Weights of a small encoder-decoder audio transcriber.
Model: log mel input, encoder arch tc_resnet, encoder depths [2, 2, 4, 2], encoder widths [128, 128, 128, 128], decoder norm layernorm.
Training: soap at rate 0.0031, 9100 steps, batches of 128.
Data: trained on short read English sentences (LibriTTS-R), 44.7 epochs.
Rows from block 3 of the text decoder, named by matrix and row number. Rows with one number belong to one neuron. Each number is 128 + 32 x the weight over its row's rms, rounded and kept within 0 to 255. All counts start at 0. Numbers have three digits each. After the name is the row's rms in percent of the matrix's.
# fc1: MLP up (decoder.blocks.3.mlp.fc1.weight, 1024x256), inputs 0-42
# fc2: MLP down (decoder.blocks.3.mlp.fc2.weight, 256x1024, transposed), outputs 0-42
fc1.149 097:085089130166118119161042121172077134161125095119140137097127123089073109105163104095092152106134172178097122118174101100137126183
fc1.150 098:148143136149120055171133147119118081083103148138127109081112152148164147138144123094210112096102127076088087115165115117126152118
fc1.151 096:107094136109134132113125169118160152144044064138129163098211126157123142167101129086091171130044144153142140172108148154112109161
fc1.152 099:091141123038169112173110167142156130146148137120112149103086103148122097150226106152169125097156096151063152124167190146137081131
fc1.153 106:108108149136160087122093098129174169126157143076102126175111064095168134108084083137134127155171120113110146170089106141156126115
fc1.154 094:151110090168131085138174074110089094190116170109167080108076150129099130188162085184148124175127158180102128131125129096076152059
fc1.155 097:103141128084143096096137108099117084157149129159122157147134130143100146103185116100164122143163111050122076117147097054199140132
fc1.156 087:115160122086195120099134120117111111127111145096123161109112197151105142118144159113096120111098146153161047161103149159150148114
fc1.157 088:153098143102152171133132165126059165142121125145144177136171174131121089137095111134141151113135138123167107135103130121104115101
fc1.158 092:072106131157188095120077102151132107089091150142129136058177142176120160091118135125116070086158118114134105107200198107138151115
fc1.159 101:136139102115172171132122135121153195123152102056193180134166092064130095121057084124103092160119139106129123064107145102126101147
fc1.160 106:145169183077128129123082117098212130150105105145090150147136147188167132132133147074125179090162138185140122128167140123174152061
fc1.161 101:141160115103088122124109029090081085082128123141060078100169147134193098142138132127092139085114128108135112121110088189135140037
fc1.162 092:058110175190068103136135119127099085127173147111123104162169068172083138127098158092162160170110126155134135177158075162124082136
fc1.163 116:095073143107137095166091108140169140091126093129117091135173094137118183102098120125071089175125146122089147137186129129155118154
fc1.164 090:103070071146155128158133145135161112174117145069171164101159172135157128099085150091145119178170177087118094177135137155136137128
fc1.165 112:151085181091147161119165156114091092110180066111083065135190139108158124100106091107084189144150096136088205140133118117163142197
fc1.166 108:071083105108126091115191147125153203122143125094130130157125193110125120138121124102148098104153122089121104121177157173128032132
fc1.167 099:098136154089135140136119119109134134147183115072137119070169118158102108122084105169124112130147140134106069138180094162173128135
fc1.168 099:113127120137144151139091079128156142139093113096137129084126129199105128134137134124071149103153158079084118117105116175165135082
fc1.169 101:145108152161113062102154114125158168079173128145152126151079118135168151137107102090135143148125127121168103077065066137078125134
fc1.170 096:199102141116217090106116100109166120060172134124122119129136124131070075120146162152121165169152129084068119104131098130160156068
fc1.171 088:062152136151175102099118137111161100107118098174106145090111154140106115098141120157129100106175139090146121127104068179079172073
fc1.172 095:090067124115156054105099130129182132099093150100111087138130104171214081092126181120146149094112164123123098100142100113090131128
fc1.173 106:099113171163134179118104157111103135112172122106068071138105192140097168098126143136049158156123119174105141121128133125180147150
fc1.174 098:133068156124073121158130150097077135097116134132141155095138176152073096139173165133097136141128146084118098181146161133132171136
fc1.175 098:099098107148145136131169119186100132157136102106150110100184095218119094083095126106148176098085071207123170101144179120117130111
fc1.176 104:076136136091193093139128127062098121135126096150066083088128176105080185131049168116108090134109083111131115109131100148138131081
fc1.177 099:131101163151078134086111073148090157148096123130132169194125088138140165036150087090169102124128144068148112101101072141129097153
fc1.178 104:150107151064170156076104118158117097119125165154064158093145105107102084154154103092098089129115136075107100156062118146101128120
fc1.179 087:156128083161104082110167139111139129066089125108058151163148083125097136100090132056131084117162076108165183131154097127127102137
fc1.180 093:149100172087080140139101154112138104135116127117191136103127107175113073123089108057092118146127185120041091064144149092083108138
fc1.181 100:173125140116128138099122075071068094170104091086158145109139086132099138152195186148109119162156119126094137151163106121199146107
fc1.182 102:151102146125136099119168111091113108128165174137120086134103103108161171169108092057156123119089104148103142093114104105057142120
fc1.183 081:078128194149113086161118053175094080150142161168146148138124176122114203112131151144168093150084120100078102161168129131098124166
fc1.184 092:147139102080103137128126131127132151131181098074195181157095120198125105074099079105092153147083144092141141181198140176151160101
fc1.185 095:099073101109116131133200082169160146128134133087054136103139195130132153211172107106111074160126116056180118096143118164157132133
fc1.186 115:123103137096120156106101047140086141088094120134173168131064124165083169063124117139121119162083102156124104150134099133108179102
fc1.187 102:112102145098128035163061115144099115113114128073154104068130140159094115089110092142159112117134131173093122102142070091060158099
fc1.188 097:023086108102139102143167128104105099087122111130148097134077058163079137092189133096122093152127094127109100069084162139117084111
fc1.189 094:114148089149207072163122175061134155130071150146081151120130139156123131146123184126175156141115112158096127114123144071051124156
fc1.190 089:196096136145085158183089067094144156077107077123188124093153154136142102170119164112150111173096186144090173139217127142129074145
fc1.191 104:175130140069113096110115113147134129124118151143122081119112143166119140161147125161101104149119135109121136118182114089083094131
fc1.192 103:157146182143144102139057160185171118091142144162113103192141100137133104146112096141062161128082125152112126089122107131152123077
fc1.193 098:137114106104164135092126099143127115103069129100105181085102109165128043170116165142085128228122093149116098087104084091135077180
fc1.194 087:101177118090101179092091135123114159111123123146135141158125189151198089106083099121109156142091187174109162181104151130089132102
fc1.195 104:093165121133109158142124098141121138100133131141079107158125083169147128089133132138197169119105074158054129136133170124100135143
fc1.196 100:087110146119140134128088149183096136059154098124130154103134105169137098147143102165083144134135084103178139159122131125093164098
fc1.197 097:123099152175138127090081181168112140129160074093123127148120174146121151076120144108141153113064115106137148159177098076153095068
fc1.198 103:118143106118114154114153148144160100162172125097159169165123122110116153146078117112144086094116167159122135200136100131072162125
fc1.199 108:156145114133091129122085127124157133130117155076122196154115113159075128116127145093112201155132076096168146194153131092127168121
fc1.200 102:099100159104134178112103113190126089143139086129142158076125157150135073099176149134159149104081105144088088143068127156098064112
fc1.201 104:115118101118100097136153121123111138090132069089146174062116114103193177088095115107091150112105131151117158179088129160152073181
fc1.202 088:094117111095101136081122086127154178170098178117084100169132125135159141120179134098098084087084098142103083149131099110088095142
fc1.203 100:144106170117126130133176073140097129142081083142136140225168153081098120162124107108128123111111106096134113174139149118173096132
fc1.204 097:087149088134142146062114110162098078080168080107104136107133063151100136097119151141145162088196109120158161155142139126157159150
fc1.205 111:051113103152128157098168171185138107098068163170114168100164159156104187109110104056135115078121128134133169112186110105193087182
fc1.206 109:126110085111169108069113165070123135126125073116125094181084167137092105111113083127140145160107075130135078122150168073188133145
fc1.207 095:108157156163136096081094141133132109142097089127171082187121148143080119080155179130090108173117165099117127145216093148060088079
fc1.208 087:121142124209138115195114158086115155157096150107087148095130034098086129161088098142114055163127136061158149226138142057096129138
fc1.209 104:160120126121104105125085123112152161120150143107152096115128151164129128106109075153134083150134114103151033089165107114137110172
fc1.210 102:154087140117154112150094090110075125156142048146145125152107082092107139178134095086170130033152124114060130119097112147164124157
fc1.211 109:113134176175113128142147070080095111146139087110153154148137180121132102146152135130148142190107101122073115132092181092164122126
fc1.212 094:055147167119120113139126123103052141111119191124151115153133158104077115131152136083106122147113095048109123104138130112124109166
fc1.213 087:147078072156138149137126129111116091103129096103108104120083115112085156097108095153139112186103153113145114183095092121135181171
fc1.214 096:120093164141106180062099147121165119147110185072098126117074115128123141126176145115146160125078098141149169050134173147083181149
fc1.215 099:168137126168105148081145137130126160104101129098121063147110174141104134127164150131143116093155047122143153130079149070109117165
fc1.216 106:133131212173120117092144100137103142120131135143145136131108084134147083149079147098094086102186132122151096105083162107064123073
fc1.217 091:115038114106095142108158132065146063149181115136098163123121100098030077132109126098094069137148112066139135138145134041141193135
fc1.218 093:120163167111126120134089066142100105076133086130097137149169121133125135134106179166153172083122131117123096156151162139137120129
fc1.219 100:118108190170167142203123115126168163157152118131112122127103185097061137196113193104094104146116171063112111142148125180140060081
fc1.220 094:079087148156038150137146145097036175105122130089146152068207088117132141142165082134144121134148129169171202111124095126102080144
fc1.221 101:170101115098112122151152088139187150137168163145123144148090092183124127167160094115122084097169129110155094147135124072118175181
fc1.222 103:075123129127189105081108134147084126138135126153064098119100142119137129074125088167148088081135144094147101133145132115148068119
fc1.223 099:116127096152109126138129089081119130126161102104107128110176103155134086163129131106071067131115136101166104132137061147134134136
fc1.224 100:106048156138041153110105109084132116118132181147153136182102094128124143187131119133103094087149111077152131108158186129102185055
fc1.225 093:152127082137159101203105097082106175153144089151152101244131175197134124092152136071137124155133076148115134083125113128123113136
fc1.226 098:152114152218205154119163106213127069161165116089128129081120158140154104096160126135104177115165121109139109156163101105117079170
fc1.227 112:115149201220155129134123112137174190116141161102136159122133126051097119101083141116054105129166087093179179125113128052127150123
fc1.228 105:058126143051156145100100166122096132100140143140168136115103089114095176141140139154152097097068150126106125116141152170138110202
fc1.229 089:123106110102112078119181110157129149142124155162129090177132067131112151093106178146167103111080171097119145139079139104112137183
fc1.230 101:089115128088143136130076159076115074096092133097147086107157158150150133041163092109096113157157127138119131112189144108113099130
fc1.231 083:151159115102160089117104130057111154120156177082199136126135148208123100161153155134159123143113080129101120145135131143122126126
fc1.232 108:183122050102103106126110101095172158085108065127143157130073135169097120167044149154134082111129152066127117093125149017167101148
fc1.233 090:141157155126160117143112179116091073082151077130134114125178158146147140103092117127144133117190131095098167089167138116087112052
fc1.234 089:115094050115098153097147111147105115092119115082098115120093116093155143086138194126143161142117125067080103116147147125099104185
fc1.235 098:126145144070130119068194101135104133107170098138142065125117123101111094141173157150100082080116114122084176066104126108095131157
fc1.236 113:115084100102107101122115125109145108121167150143132142131208115125093171135179097103126123142112155090108161138091125169165100106
fc1.237 103:141140077167153187093152158136179140150118074148130101114127154167155164102150095102079117154145177099143156063086111124091075086
fc1.238 096:126063116080102105155154131144131164104115155096137144122075181153097112096137128077128150128083135117075191191156112136110191129
fc1.239 091:089102082129138128130138186073151143134139119086057097184099102152139041092158173163097108169126125095162091125150210142142141174
fc1.240 102:113093106124161107178127107131120110083060170121094129124162145117158125106092135118151114099062097110110150151170134150098083133
fc1.241 093:146171152093140149082130109118162109105160069083091144107070156090100168065144177145159133111156106092153142134113131148141115120
fc1.242 103:111153111097132163152129145129164155027123129098088119159102114157099127107071185127123050135097131135099207145075157130110085171
fc1.243 083:133130124098155188190122129087077092087125171128110197089169142178159106109099139147095083112147088071138098105117091099110120107
fc1.244 104:109113176044139128028138164102120149170127134152157100149079089121162121195158102148121160147136144153108147115195114125123202169
fc1.245 101:108090168172214095054153114118135069110112093121109123124132117090043165081155073136118157125083120114132101135164200168136184142
fc1.246 092:156108140085167155136102080089102120092155085203096164119142103154160144166121070110110150108109140141160127153127105136069168108
fc1.247 097:110140153154239205158114124118140092095080116116111144134100092146126144136101118089143155179128136119154146135122094157127112146
fc1.248 087:198175078138164118172126106038095157083097139092136132127113149159121143125140144157123113140093117151146089120131103105140114077
fc1.249 092:066123112098144087110051153071114138130114105085109087079155174111081175084152096103153072119119117128193115148077093103145215064
fc1.250 092:095147131110111116086115123069093100111096136086158103078112138079140183078097113167100075138150137082154173116146137119132155127
fc1.251 106:162090032169090133108164083160147130126137090102104099146061163112129126153127123122105098098116188108107154164126086118120072180
fc1.252 106:117111153097171089115168112116131107107129136082067049227080148120120155119116126167197121134196160111115112110138141142124143088
fc1.253 095:122154135108067130117127091127130156140093142048106158108133078143125131155169066097146102098176080110127125123091090066158100083
fc1.254 119:123178089121136126097126126080113159121119123110106085154175198161097101057163139151094126145110090115159124127110149082141116142
fc1.255 103:170075157146138134154130122142059126083134123156122141122087095095101101154139087045062161123159160118167136115155144138181090070
fc1.256 099:073153102061193161130105195075147101059164157110130125078118129128151113060120135115154127128166105121133116124128155078137122153
fc1.257 111:183073115022080140172155135123091107141116115096214085079117060123076101081131130159146111099187101146171140117126077053139102120
fc1.258 100:182104131127086143163142101151110102117139171161126124075090124151131086154163145161125090106179122098127095121161103157145021151
fc1.259 106:076166076177189133086072110062122079133137130089144120138130113197109098114169153110114147117147106190176089111090147128176140135
fc1.260 093:065081114122164108107160119107110120125138168080093168152153058122142128190091198095128128117151159117137128142121178165148116116
fc1.261 085:058144104070146154174142139187096085132088077085070146166102131091130174129168124138085116082137160116146094132155146173070141106
fc1.262 100:099152053056095085180180151155156123119102127052166102131183134131100117128150138108130135164176110147117071165135108090074102114
fc1.263 104:136074039110052208074134151071075078157148163159148127153104111109133133128130104102139089167108134134071093094158112160157100100
fc1.264 097:096076148119152147071070137147145083150087168092116127115146156131122079132194159116136123132067146193083124167095174116107123146
fc1.265 097:036151101137101125118120147081092167093098141091095113127140136136106124147101108113116105092099185091110182131177161126172143131
fc1.266 096:142084132132073097174150157172088081128126119117112123111153155132118128139128134161106127153124111156136093192055162132143153066
fc1.267 095:145163103082129141118115142148083124147107178102166156224145153079098178107125154150151185189108162091110166134184173127172074107
fc1.268 092:106120094099183109143107123160129087124153090116111139065139140103182127121140127163150123102112110173150140165159117118150148107
fc1.269 111:138080112058199090133144061130133123114165127089137144098149136131151093186204129132137160115160109080073116101128111082114084114
fc1.270 101:089070133140147142178150147106202142140124109136075150121168135135108147107160181129141180130152109174125174163081167107091147125
fc1.271 107:117158146184118076153166142178113150138091087116121103116130103154122119073165134098067099139116125184080154112156118093136113150
fc1.272 097:117145102174070071155120079102130185144125188135133149108118134160166129176167074028095092164142161121144124142084059124157099118
fc1.273 096:115106164162142119098150078178118179117078112089151142160183143144116097115069114102095051078110075177118189156108099173055107144
fc1.274 095:094103129093197079088102100158095072152109107208107151125027057127156141173119147142112113120171200183137123111176137089122166183
fc1.275 106:088140141128176180107127082114187178114078077128104141074115049133162158112126076107116121186120150135137154141167084148181138159
fc1.276 106:147172123109125083107102109122107136104156107093162103123094100121105157081092122144075164091144121124115134108108090123117081141
fc1.277 105:085148172130155121135146198112134071134120179103125183188124139121161137117160114135146129111101110098128076089120111126143147122
fc1.278 088:086132158153160084111141140112094136124119124075066160131143121180120119096132145082188116118136083128087133091124132131064141084
fc1.279 102:138143179095109149152163103174069106186091149097140126139119152144129173170121129125136065151136119119113107142151112116117165154
fc1.280 111:116146097156109209102163164118172146081135221121126059179089081164138104129083144139140117145168106092162149065132086133082139097
fc1.281 098:073139090136081083152170102093175126094046089153121127118136096152144138134132096130174107153150128129029143063175112132111094106
fc1.282 095:118084142117127149109108091070082163089109115096190108094171025165042097122126117118138177150177119136115063149090145162172172133
fc1.283 101:165119117098188146113113121116099149110107102097096085145153135144165076120096190147176141104109182156131121121181140109073088113
fc2.149 096:104082087162126160133163105119107156143126065164129110183126124137109105113118184116110105137130153103162109146179126161180093127
fc2.150 101:141143118127144170116158164168135087111159083121139121085136088145127175093110056117091144123098124135038195112095109086105141140
fc2.151 095:133171087149116159116130103203142128130136157146170136144145175076099132083151134149046159115089160115115169114116128116166136182
fc2.152 093:135159166162128133115123097124149109143114148122098119135147111124084159036118182141101151109108182148207178090137128101087148085
fc2.153 108:122062178076129073096142096133153121027121142107132153109115137108161060147041083128128135166170138146115076198105204120164115144
fc2.154 096:107118133141080172135115098104138102080106133143100096161108123146136115175087117108157145151144115102093127115126136143080178086
fc2.155 096:166129070113132117053164089131129184078137160142099145177111128129109131164097095162116084120145070130114140110112129118180084052
fc2.156 091:163062146121136125118185169171173056085183110159137111125165115154114187166159140081142130137155183092122167125111157116086207147
fc2.157 091:142165148129172084104118150144126120114129141199177135147131089115065206099206133142120211102177123146085096136136161168086111083
fc2.158 091:173094108152147093113131180196096108177152132102088118065090133165131149136129133107186163138094196077091097111132160119156111162
fc2.159 103:111040146126170091075115164119119121143153131086131142086107129128108155117145117101116139127129086147089151135009129097097120135
fc2.160 102:140118138155147161126173120071125087173164154161113121125113140092170158116172095115115136161114151070124120131121163095135145140
fc2.161 095:140171191148127126122093155150189170190104137108098120144195114102148168104181094170112100081097159114127149155139108109168154108
fc2.162 092:173151070117124071109128193105088161143065147123065107185097153133123085137133168127137156135101132096144161109104092062146118107
fc2.163 103:120128132130130103152107134134074118157173112073120187078115096091125076156149115163117126091165147158209124182138144140098077156
fc2.164 097:105101126128096135124076159141148177089167123149110137100127177146161067146063086173127154125092049141153091181115087129113067147
fc2.165 110:126131131195101069089202086056162053090189199098066124042167116147115135100162073164073140146140124112152125097139124145057141125
fc2.166 100:079137118108110226126139077101116130159127106098101117160159101130131124130135141118132130137146105134094122137094095096122185211
fc2.167 088:097098137073114197129197154134158151171116150118182079135079139133139124093107096158104096102136098155124143152117186153114106127
fc2.168 095:101127070163123105147084149135132081080164094155155102168138158123168165142117171170116129105096099120157138161060106107156160200
fc2.169 101:124134116103105161118113101122091170133078081164128205177127087082147076118083109136160128167088083165068099122148112099052124159
fc2.170 101:211119140091176068123142192112125112098167098129100116117068116124108138112146166132180190097129154138085115130124140107095146062
fc2.171 096:150143160134128118185117094117158160136132059096171145128168126093111151152069094184189146188102071145114146163113166060155138170
fc2.172 093:112073078085083122165154139191173127162150115218101117131186140113121132147121150158136119113133123096082123165103096156164138180
fc2.173 110:149128109107121128157162113167112121155121099101091139137081108171127174179118112099166188110132090175072164089107191095126107169
fc2.174 096:114121159110117097160196159116111127107136103121128120187083100115178145152146199082151148202105098124150136143153131102124125055
fc2.175 098:114106054118032136091114111154131153156116106115139115069075176135133153070136219104145132123193139030117113158121084165128141104
fc2.176 102:100126158147154097079074121142149133159140144081173152102134115082138106139119074160062112101139124118174128188159132094182129109
fc2.177 098:134133080110126118092150102121142073137137168127082084119122129162096187174153125134180173148069157082127078142129135186123125179
fc2.178 097:117094101146099114171131175122097098151171102181104158114105106145052105156119097108101082108096173106105132164156138101085119103
fc2.179 092:122098054069150050139127094156095099145173134124130156146088179185132114137129171112085087114153099099155166151108109060143085086
fc2.180 097:116115207159140080129161170092114118107202114195210144150103168158104113068111160158080141127113089212093090077161106164120137135
fc2.181 099:134055113197085128139085126068117099159112100138099208177156074111110092100159111169100133081075128119149085110162154115125139119
fc2.182 097:147162124139147152179112090166117120162158084183107074095136115110110094149100103118144114116107153077123154165159121140112173142
fc2.183 088:160101100113097102168098173169198107168166132145093128100164174167129156107137102155072145150116143177106101094151123116146116202
fc2.184 097:112103122104155119122092108135104126163098089142115109163089105155107151119127137188058130131114092153164132116122153118131194124
fc2.185 098:087178174171173114131134168100138126170100158075157091136157074142116141083122141133101103112107072126092096145088162112078176066
fc2.186 103:123160143141128080116141140160107131071128121145194120110056115113092081164144167119082114127161103157103128155129164117163071102
fc2.187 093:191116096118180108093153200156139139093122101097132148142192123159065126148137134117147122093167092135100129109133137159124169141
fc2.188 099:177084165139122114174143106124153183177179172149133111096138104139146134173104185108141070113143177132072105127171143101092177120
fc2.189 104:072129112104153140242107097137089085143152138098104136113121136140151176114129153133110149147097165106172133118110116117169051083
fc2.190 095:074107155187101080010160161104089113121145088162135169129134175126061053100115149110047117081143124141174129104086112091170185100
fc2.191 098:142095068107129107149122101103172155138190108118142199089131112095080131168114102096190156112140112147172129077159161107128132097
fc2.192 104:094091110113124180101090121136134114132142147106119126192102090168151157070090136139089176128086116154085165075122134131059105074
fc2.193 094:141115159093146136110109156044073124106143127109077123210141063148076112131093150153118152135138129135112173089131078134135058121
fc2.194 095:144186176171228165115093092165121064123222138160161134128080147099110141108053222124140133098105160169124093174109097129107162154
fc2.195 102:116137075123159081081104148047106129119100104059138123099096091153159118099098141128089121083115148120148076109148078141067117138
fc2.196 097:125084144138118135141109090125106106134170124172113165110097108135161147133115145139125082095171113104094094138102168096131133137
fc2.197 095:122056251079138117113098167126155169142132194079124090148150175135085132075095114103095145152094124074140124159124095138134142093
fc2.198 102:168122176149203091115117155130164091134162161128083132108097105121141174114096067142164123124140104179121119140112097131174150135
fc2.199 109:107123145126126177159113084168047116134069155143051132143145118144152135141159198135152133127118111145129151076086178082106190176
fc2.200 104:124125067132105127119237146138095132142124167176104083098121107048094129133078135070131184092096135140116154148109170129142197147
fc2.201 108:109080162156118165099131138142168099088110159219179095126118125138174134133161172096112117105111152087192136158112158113115175106
fc2.202 100:183211098104109140143145182125152142093110059079082145115162130117153159136085095155033157122133136097111111127096132177171202175
fc2.203 099:127128111082102165126125100183156085141116138140136116096089111120161148131059184106112114105116168169113173117080143088125107109
fc2.204 100:134095108092105150113142072168119101118129118099070065146143090156144148123110131094140172142166156087101163106095178135174148103
fc2.205 115:129118129126078108149130120208127138100118098100163109109180135119215159117126112129158135141197159133143202143162086114172091107
fc2.206 098:136110132165150136155049162149131141162105096128091156145122088124166172124132083153129133087061108125146104078113129088094117147
fc2.207 094:164109157103075120149156063071138105159152174107072120113091140138155210172088089134115147137106165158157147139133126172088150131
fc2.208 091:169085130131129153174132104120150099105186151138150137106095165156148155185164204154110167137205090133153103130155097150148143079
fc2.209 102:113156120081078132127126077149115125165142180137144101096090074121115130118149063087128120082161082113117042076102115120079083109
fc2.210 102:074122129115125157092189091143126150139082151119118131129128151218149160059111155121079167118150152109127164127095122114151133153
fc2.211 108:159165146123124132136152138119119088107102124113154188113107111143147111108119148140119169162078058156135095126123127136112124134
fc2.212 093:150155155149150130137094132139150139117170109147057105115116136143098146084189124145070095127093133107102117114108128130171066104
fc2.213 094:132170103180167166130096136121119159142125120100093105106101123149118080099142082121240110127143075099139141154167101164081112182
fc2.214 095:102116151117099153179103129150176131132126080128150199143152109072138121134132132084072106129136157119186150144139115082151153200
fc2.215 103:133102107126206111114159139145147106094073178124188104129118159154169177134185112134115083081128162126161138093086197075082066177
fc2.216 103:122076074120130152134105114135117185106076145186109083132131139185149092149174148135133107131095160136124087152198123125128124154
fc2.217 092:134141096114144180087123133106188104189147131163090140151128195082138127118126130102146104169132140105123083133167106126129139112
fc2.218 098:169156195172131167066048190104199115152097154154077136132112167131111162124117043084133127129143164195082138063175166110093132105
fc2.219 111:069091117084112156118098130132089131139110152187116125153093088118111131200117142070183147139077113060125160068147100140122101067
fc2.220 092:143120105079154136136118066128153055153138187166147147136124079100171140106128107112159125116098186131092057157115158166174069116
fc2.221 111:183163173155151163132133162125071093139103132089120104063161141157170125074129121185156123082142103074071119168141137092137084128
fc2.222 103:151133121094065082120110094107155187063177127119061134115180124120079093094180152106143171126094105176154185139081148143142155154
fc2.223 099:136134075083108155196087117107084089138142124187157114109101146108144106178043120155110082131084108130180149203126061128139150142
fc2.224 099:090126092159128143079102136140213113072131105107111083128144160158126133112176162115108179107176135093057178184137168104121104156
fc2.225 099:076139116109101123119091090192138158111087161135184127117184120150096141174167120125077106179123151173102149126115094138130153197
fc2.226 095:147143120129181025130089166143179163100109141125187162177136169145136097152141149113169142161191106119095099134097139101127133094
fc2.227 103:077102096095153115153164116114107172071142126181064086095158144198153157120116144114163100167143076125148100098144185144139174141
fc2.228 104:143101104109154117184086153141095151079053145167110163130106131162159089151101131103122084119098176141164087136155070151095100131
fc2.229 094:092078118104149068096081063060157154155161162129153134143099082141154115123145129173135145148143107153140159106109183173083181128
fc2.230 107:087102102069164148142086137099097099116167149144127126129142070127152110117151124079114131111162177142139116193147147138086115173
fc2.231 090:126128144133081158128218102146110134150088141144133105192177031134118098102100091218094101153134153102156141123111161117106140147
fc2.232 102:126098135123100150161128146146094174115116140136135080102153120149192157115146147117132091097162189129134110063158126158049153051
fc2.233 098:105139158142149107105147092114164086114161116085132141111163163113123128094116078116112173076124119140124089143125132093088072151
fc2.234 100:107141123117105127106121132117127108140111121117115123169114136155096116099149086140160155172149153123094103101086145073120128141
fc2.235 096:105169149147140153164167122137148155163096163139094132102138133089119078197139130129097168122159113104039162144125153173144172116
fc2.236 099:209089091090109124123082169138115169145148087089118124126157147152137148153146121143074119176140156154135047130070168135192087121
fc2.237 102:180162157095129099131101242108146165054151137056057091171126100099136122132111117187101127118119108181068081172126119088114169104
fc2.238 100:102168183166112133137150106095148136125094127119104078103139152129200142208139160083095107090142106146127094131143134123083102147
fc2.239 086:126148137192146102120164077126116091135106162127110105144159130131044116167054065077149134122124172111131110124066087149152079122
fc2.240 097:125119082161092124158103092152183169147131143091117148067113179151086135079131108019145149120152114123173164128113132120182142092
fc2.241 093:155134142139187092157080132108111150136097095112135140109114125126132154074097203114129132116123136102139124172086168177163133099
fc2.242 108:121109189109154121148126152115061111131117074077131155153081169124147160104151111111131168160123165151103130119087159133144119159
fc2.243 095:159175109130106181107084143138049085092121138135089140145092110162066154105151168117174111097169082154201124115129104146108141078
fc2.244 099:088110193111115170121119140163108157147121083169094163158114117120103127143129126115133186156031149152117099167100185185093117122
fc2.245 098:158123157108178174097082142115124090115130019172147182065116130146107145164107096148125157171090148179152115089149110185086133151
fc2.246 095:187082120149151126146141120106121133081131121135101098130133142110169124102092118075136129077128134126083128119145062112115138143
fc2.247 103:095089074083118183197105136072117111137129153124181076091170136139149138147091074144126087121094070126118112119086089113098175076
fc2.248 099:082134078168145067121187090061163137197093138116184110095122154150155156128108125097137087146084131110103113112101084159064124153
fc2.249 100:138109147100096138131149178147088123141164111159073142150108148125138126167110136103143147112096148071100123115194114155182153116
fc2.250 099:166114073046147102131103158176145103119124106162189140112130117133108147129096190138095135103169082149182142201092097060133103071
fc2.251 104:102148149126164173119113098092157153194119070091122141152163149188154104110131149165162120088135103109183115113158105118089104148
fc2.252 097:146136096106117127122157158070125109070110156156153109101110129141137099169159152073205096108148124053162141103098132095127132054
fc2.253 099:171106125179125114134151123175150130182127118116121077140125118069172153159180130129108121121149144122156104124162115166156125109
fc2.254 113:137114081099134163084143140082095088110129165167083107148090135166110072102149175082120158184124103119145161093169153081126174143
fc2.255 102:138150132158179117129137116095109146113143044133114084143107151123142151113139181183194085076041145160137144090119093115158143151
fc2.256 097:097122129127139150096099131107119097177173143190169095126070092131178130113149165107124152101196126110117109165131169131116144162
fc2.257 106:059155102148115089155152145087170072143129111113159063093100053134129103105109133129117087108136152170078120107077110149148112163
fc2.258 098:080117131165169123155128138083093102091087077086102168175145183137087165076162104132120141072088169096069160155121169120175177130
fc2.259 111:158084132144122157166113099130161066140066120162081186145142094175135128156165123111096126105129089115160066124113105122157124136
fc2.260 100:142092208140112087130068125131125112134147152072094177125129146107087143110143112148104119127174132151135179107150138144106191135
fc2.261 099:078160080157104128154134168165119100154193128138113168123113093146140104157134125097116137121137142153087148132064116106124131058
fc2.262 104:130127109103092153148060081119153088121137128121144063127147115214189120086115049088147141102127134151133079136132128132126130070
fc2.263 101:137108125089110125145179136129160138090087116117136138106038180095106098097109152082100111125101117095154151113147125123187143161
fc2.264 100:071165125065070132138080152163105125081139124127096159117166142153080215113084210089139099145120154142149110119171175136091160188
fc2.265 096:169118141201136154116145109100131088157107084134125145151171156124130123138084174082164139088115123138112117159159092120123124156
fc2.266 105:136121128166156068115135157178086116137164129142148108108137198157144151142078171147175136116120113128156086173106164167162124133
fc2.267 102:146163111099161086103091147098130095142116080140115110132161132150100104122129085176076140184104117121155121124148102074126127185
fc2.268 087:149130156087150099115128120112109137100185075087176168083116181117113173124155091108113096172158103121059138148152134135126130154
fc2.269 106:083123157090119145167091079127149143137092088064122119105192124082122133129087134120138157092189144098098125150175134145131106160
fc2.270 099:143101070138078155075148094072135137162092108113102093136149095129098137138067114138092069163129159148165103125173061132126158177
fc2.271 107:142129088129109137140133115122128117162104133126117161138198088159173184102166183113148134113064078131152144130122094172134120141
fc2.272 097:116078132134139101096146120099116158126168146117142092133145133124113160108064114190092072123165169118099088180100114139102142155
fc2.273 104:086123143146126177114097119142138117118148115065047094193130117113138151139234088114136131118150144127112122154121103097109173198
fc2.274 095:154132137107126149141136137178152113087074191116118124198078109169161132162117120176164110114134140060162115180175116137124152121
fc2.275 093:097154165103184144118132082144126097213072092117164158067103108130196115131130080163100128113117183132057160170104125092108098059
fc2.276 105:122155092120162097137152144143155126147181125078107153089119142171114070192121039128149101170107090144138130144083100109128147144
fc2.277 110:146132103143176111095116098099099179126126152150093110070182097116129165162116134141131138174133125154130068087141147137090123130
fc2.278 091:114088107158063132071126098150136095089104112127145089068132166149115080134131117184166132161164132167118134104099125123091113153
fc2.279 107:112113107108130120064089125113107123153097075139148128142073153132183121111136130110125092116115140119107139140126106073091111165
fc2.280 102:093106057170095101109126077188115108139228128100180092083103124112098100094111138143138115138108092082172179079096099115175122149
fc2.281 099:129121141149086149093115097047113147166078137159107102152172167114117159141152084097149067160082119098110116142138132114122116110
fc2.282 097:177094131099119159226153115139163150121106082094098110061121081098169133168147096100151111102175096123166104135157069117124133092
fc2.283 096:155114134117085129128052077154142067086107162106138104121074084124118200115166086069148145169134099119104128122131142099082085110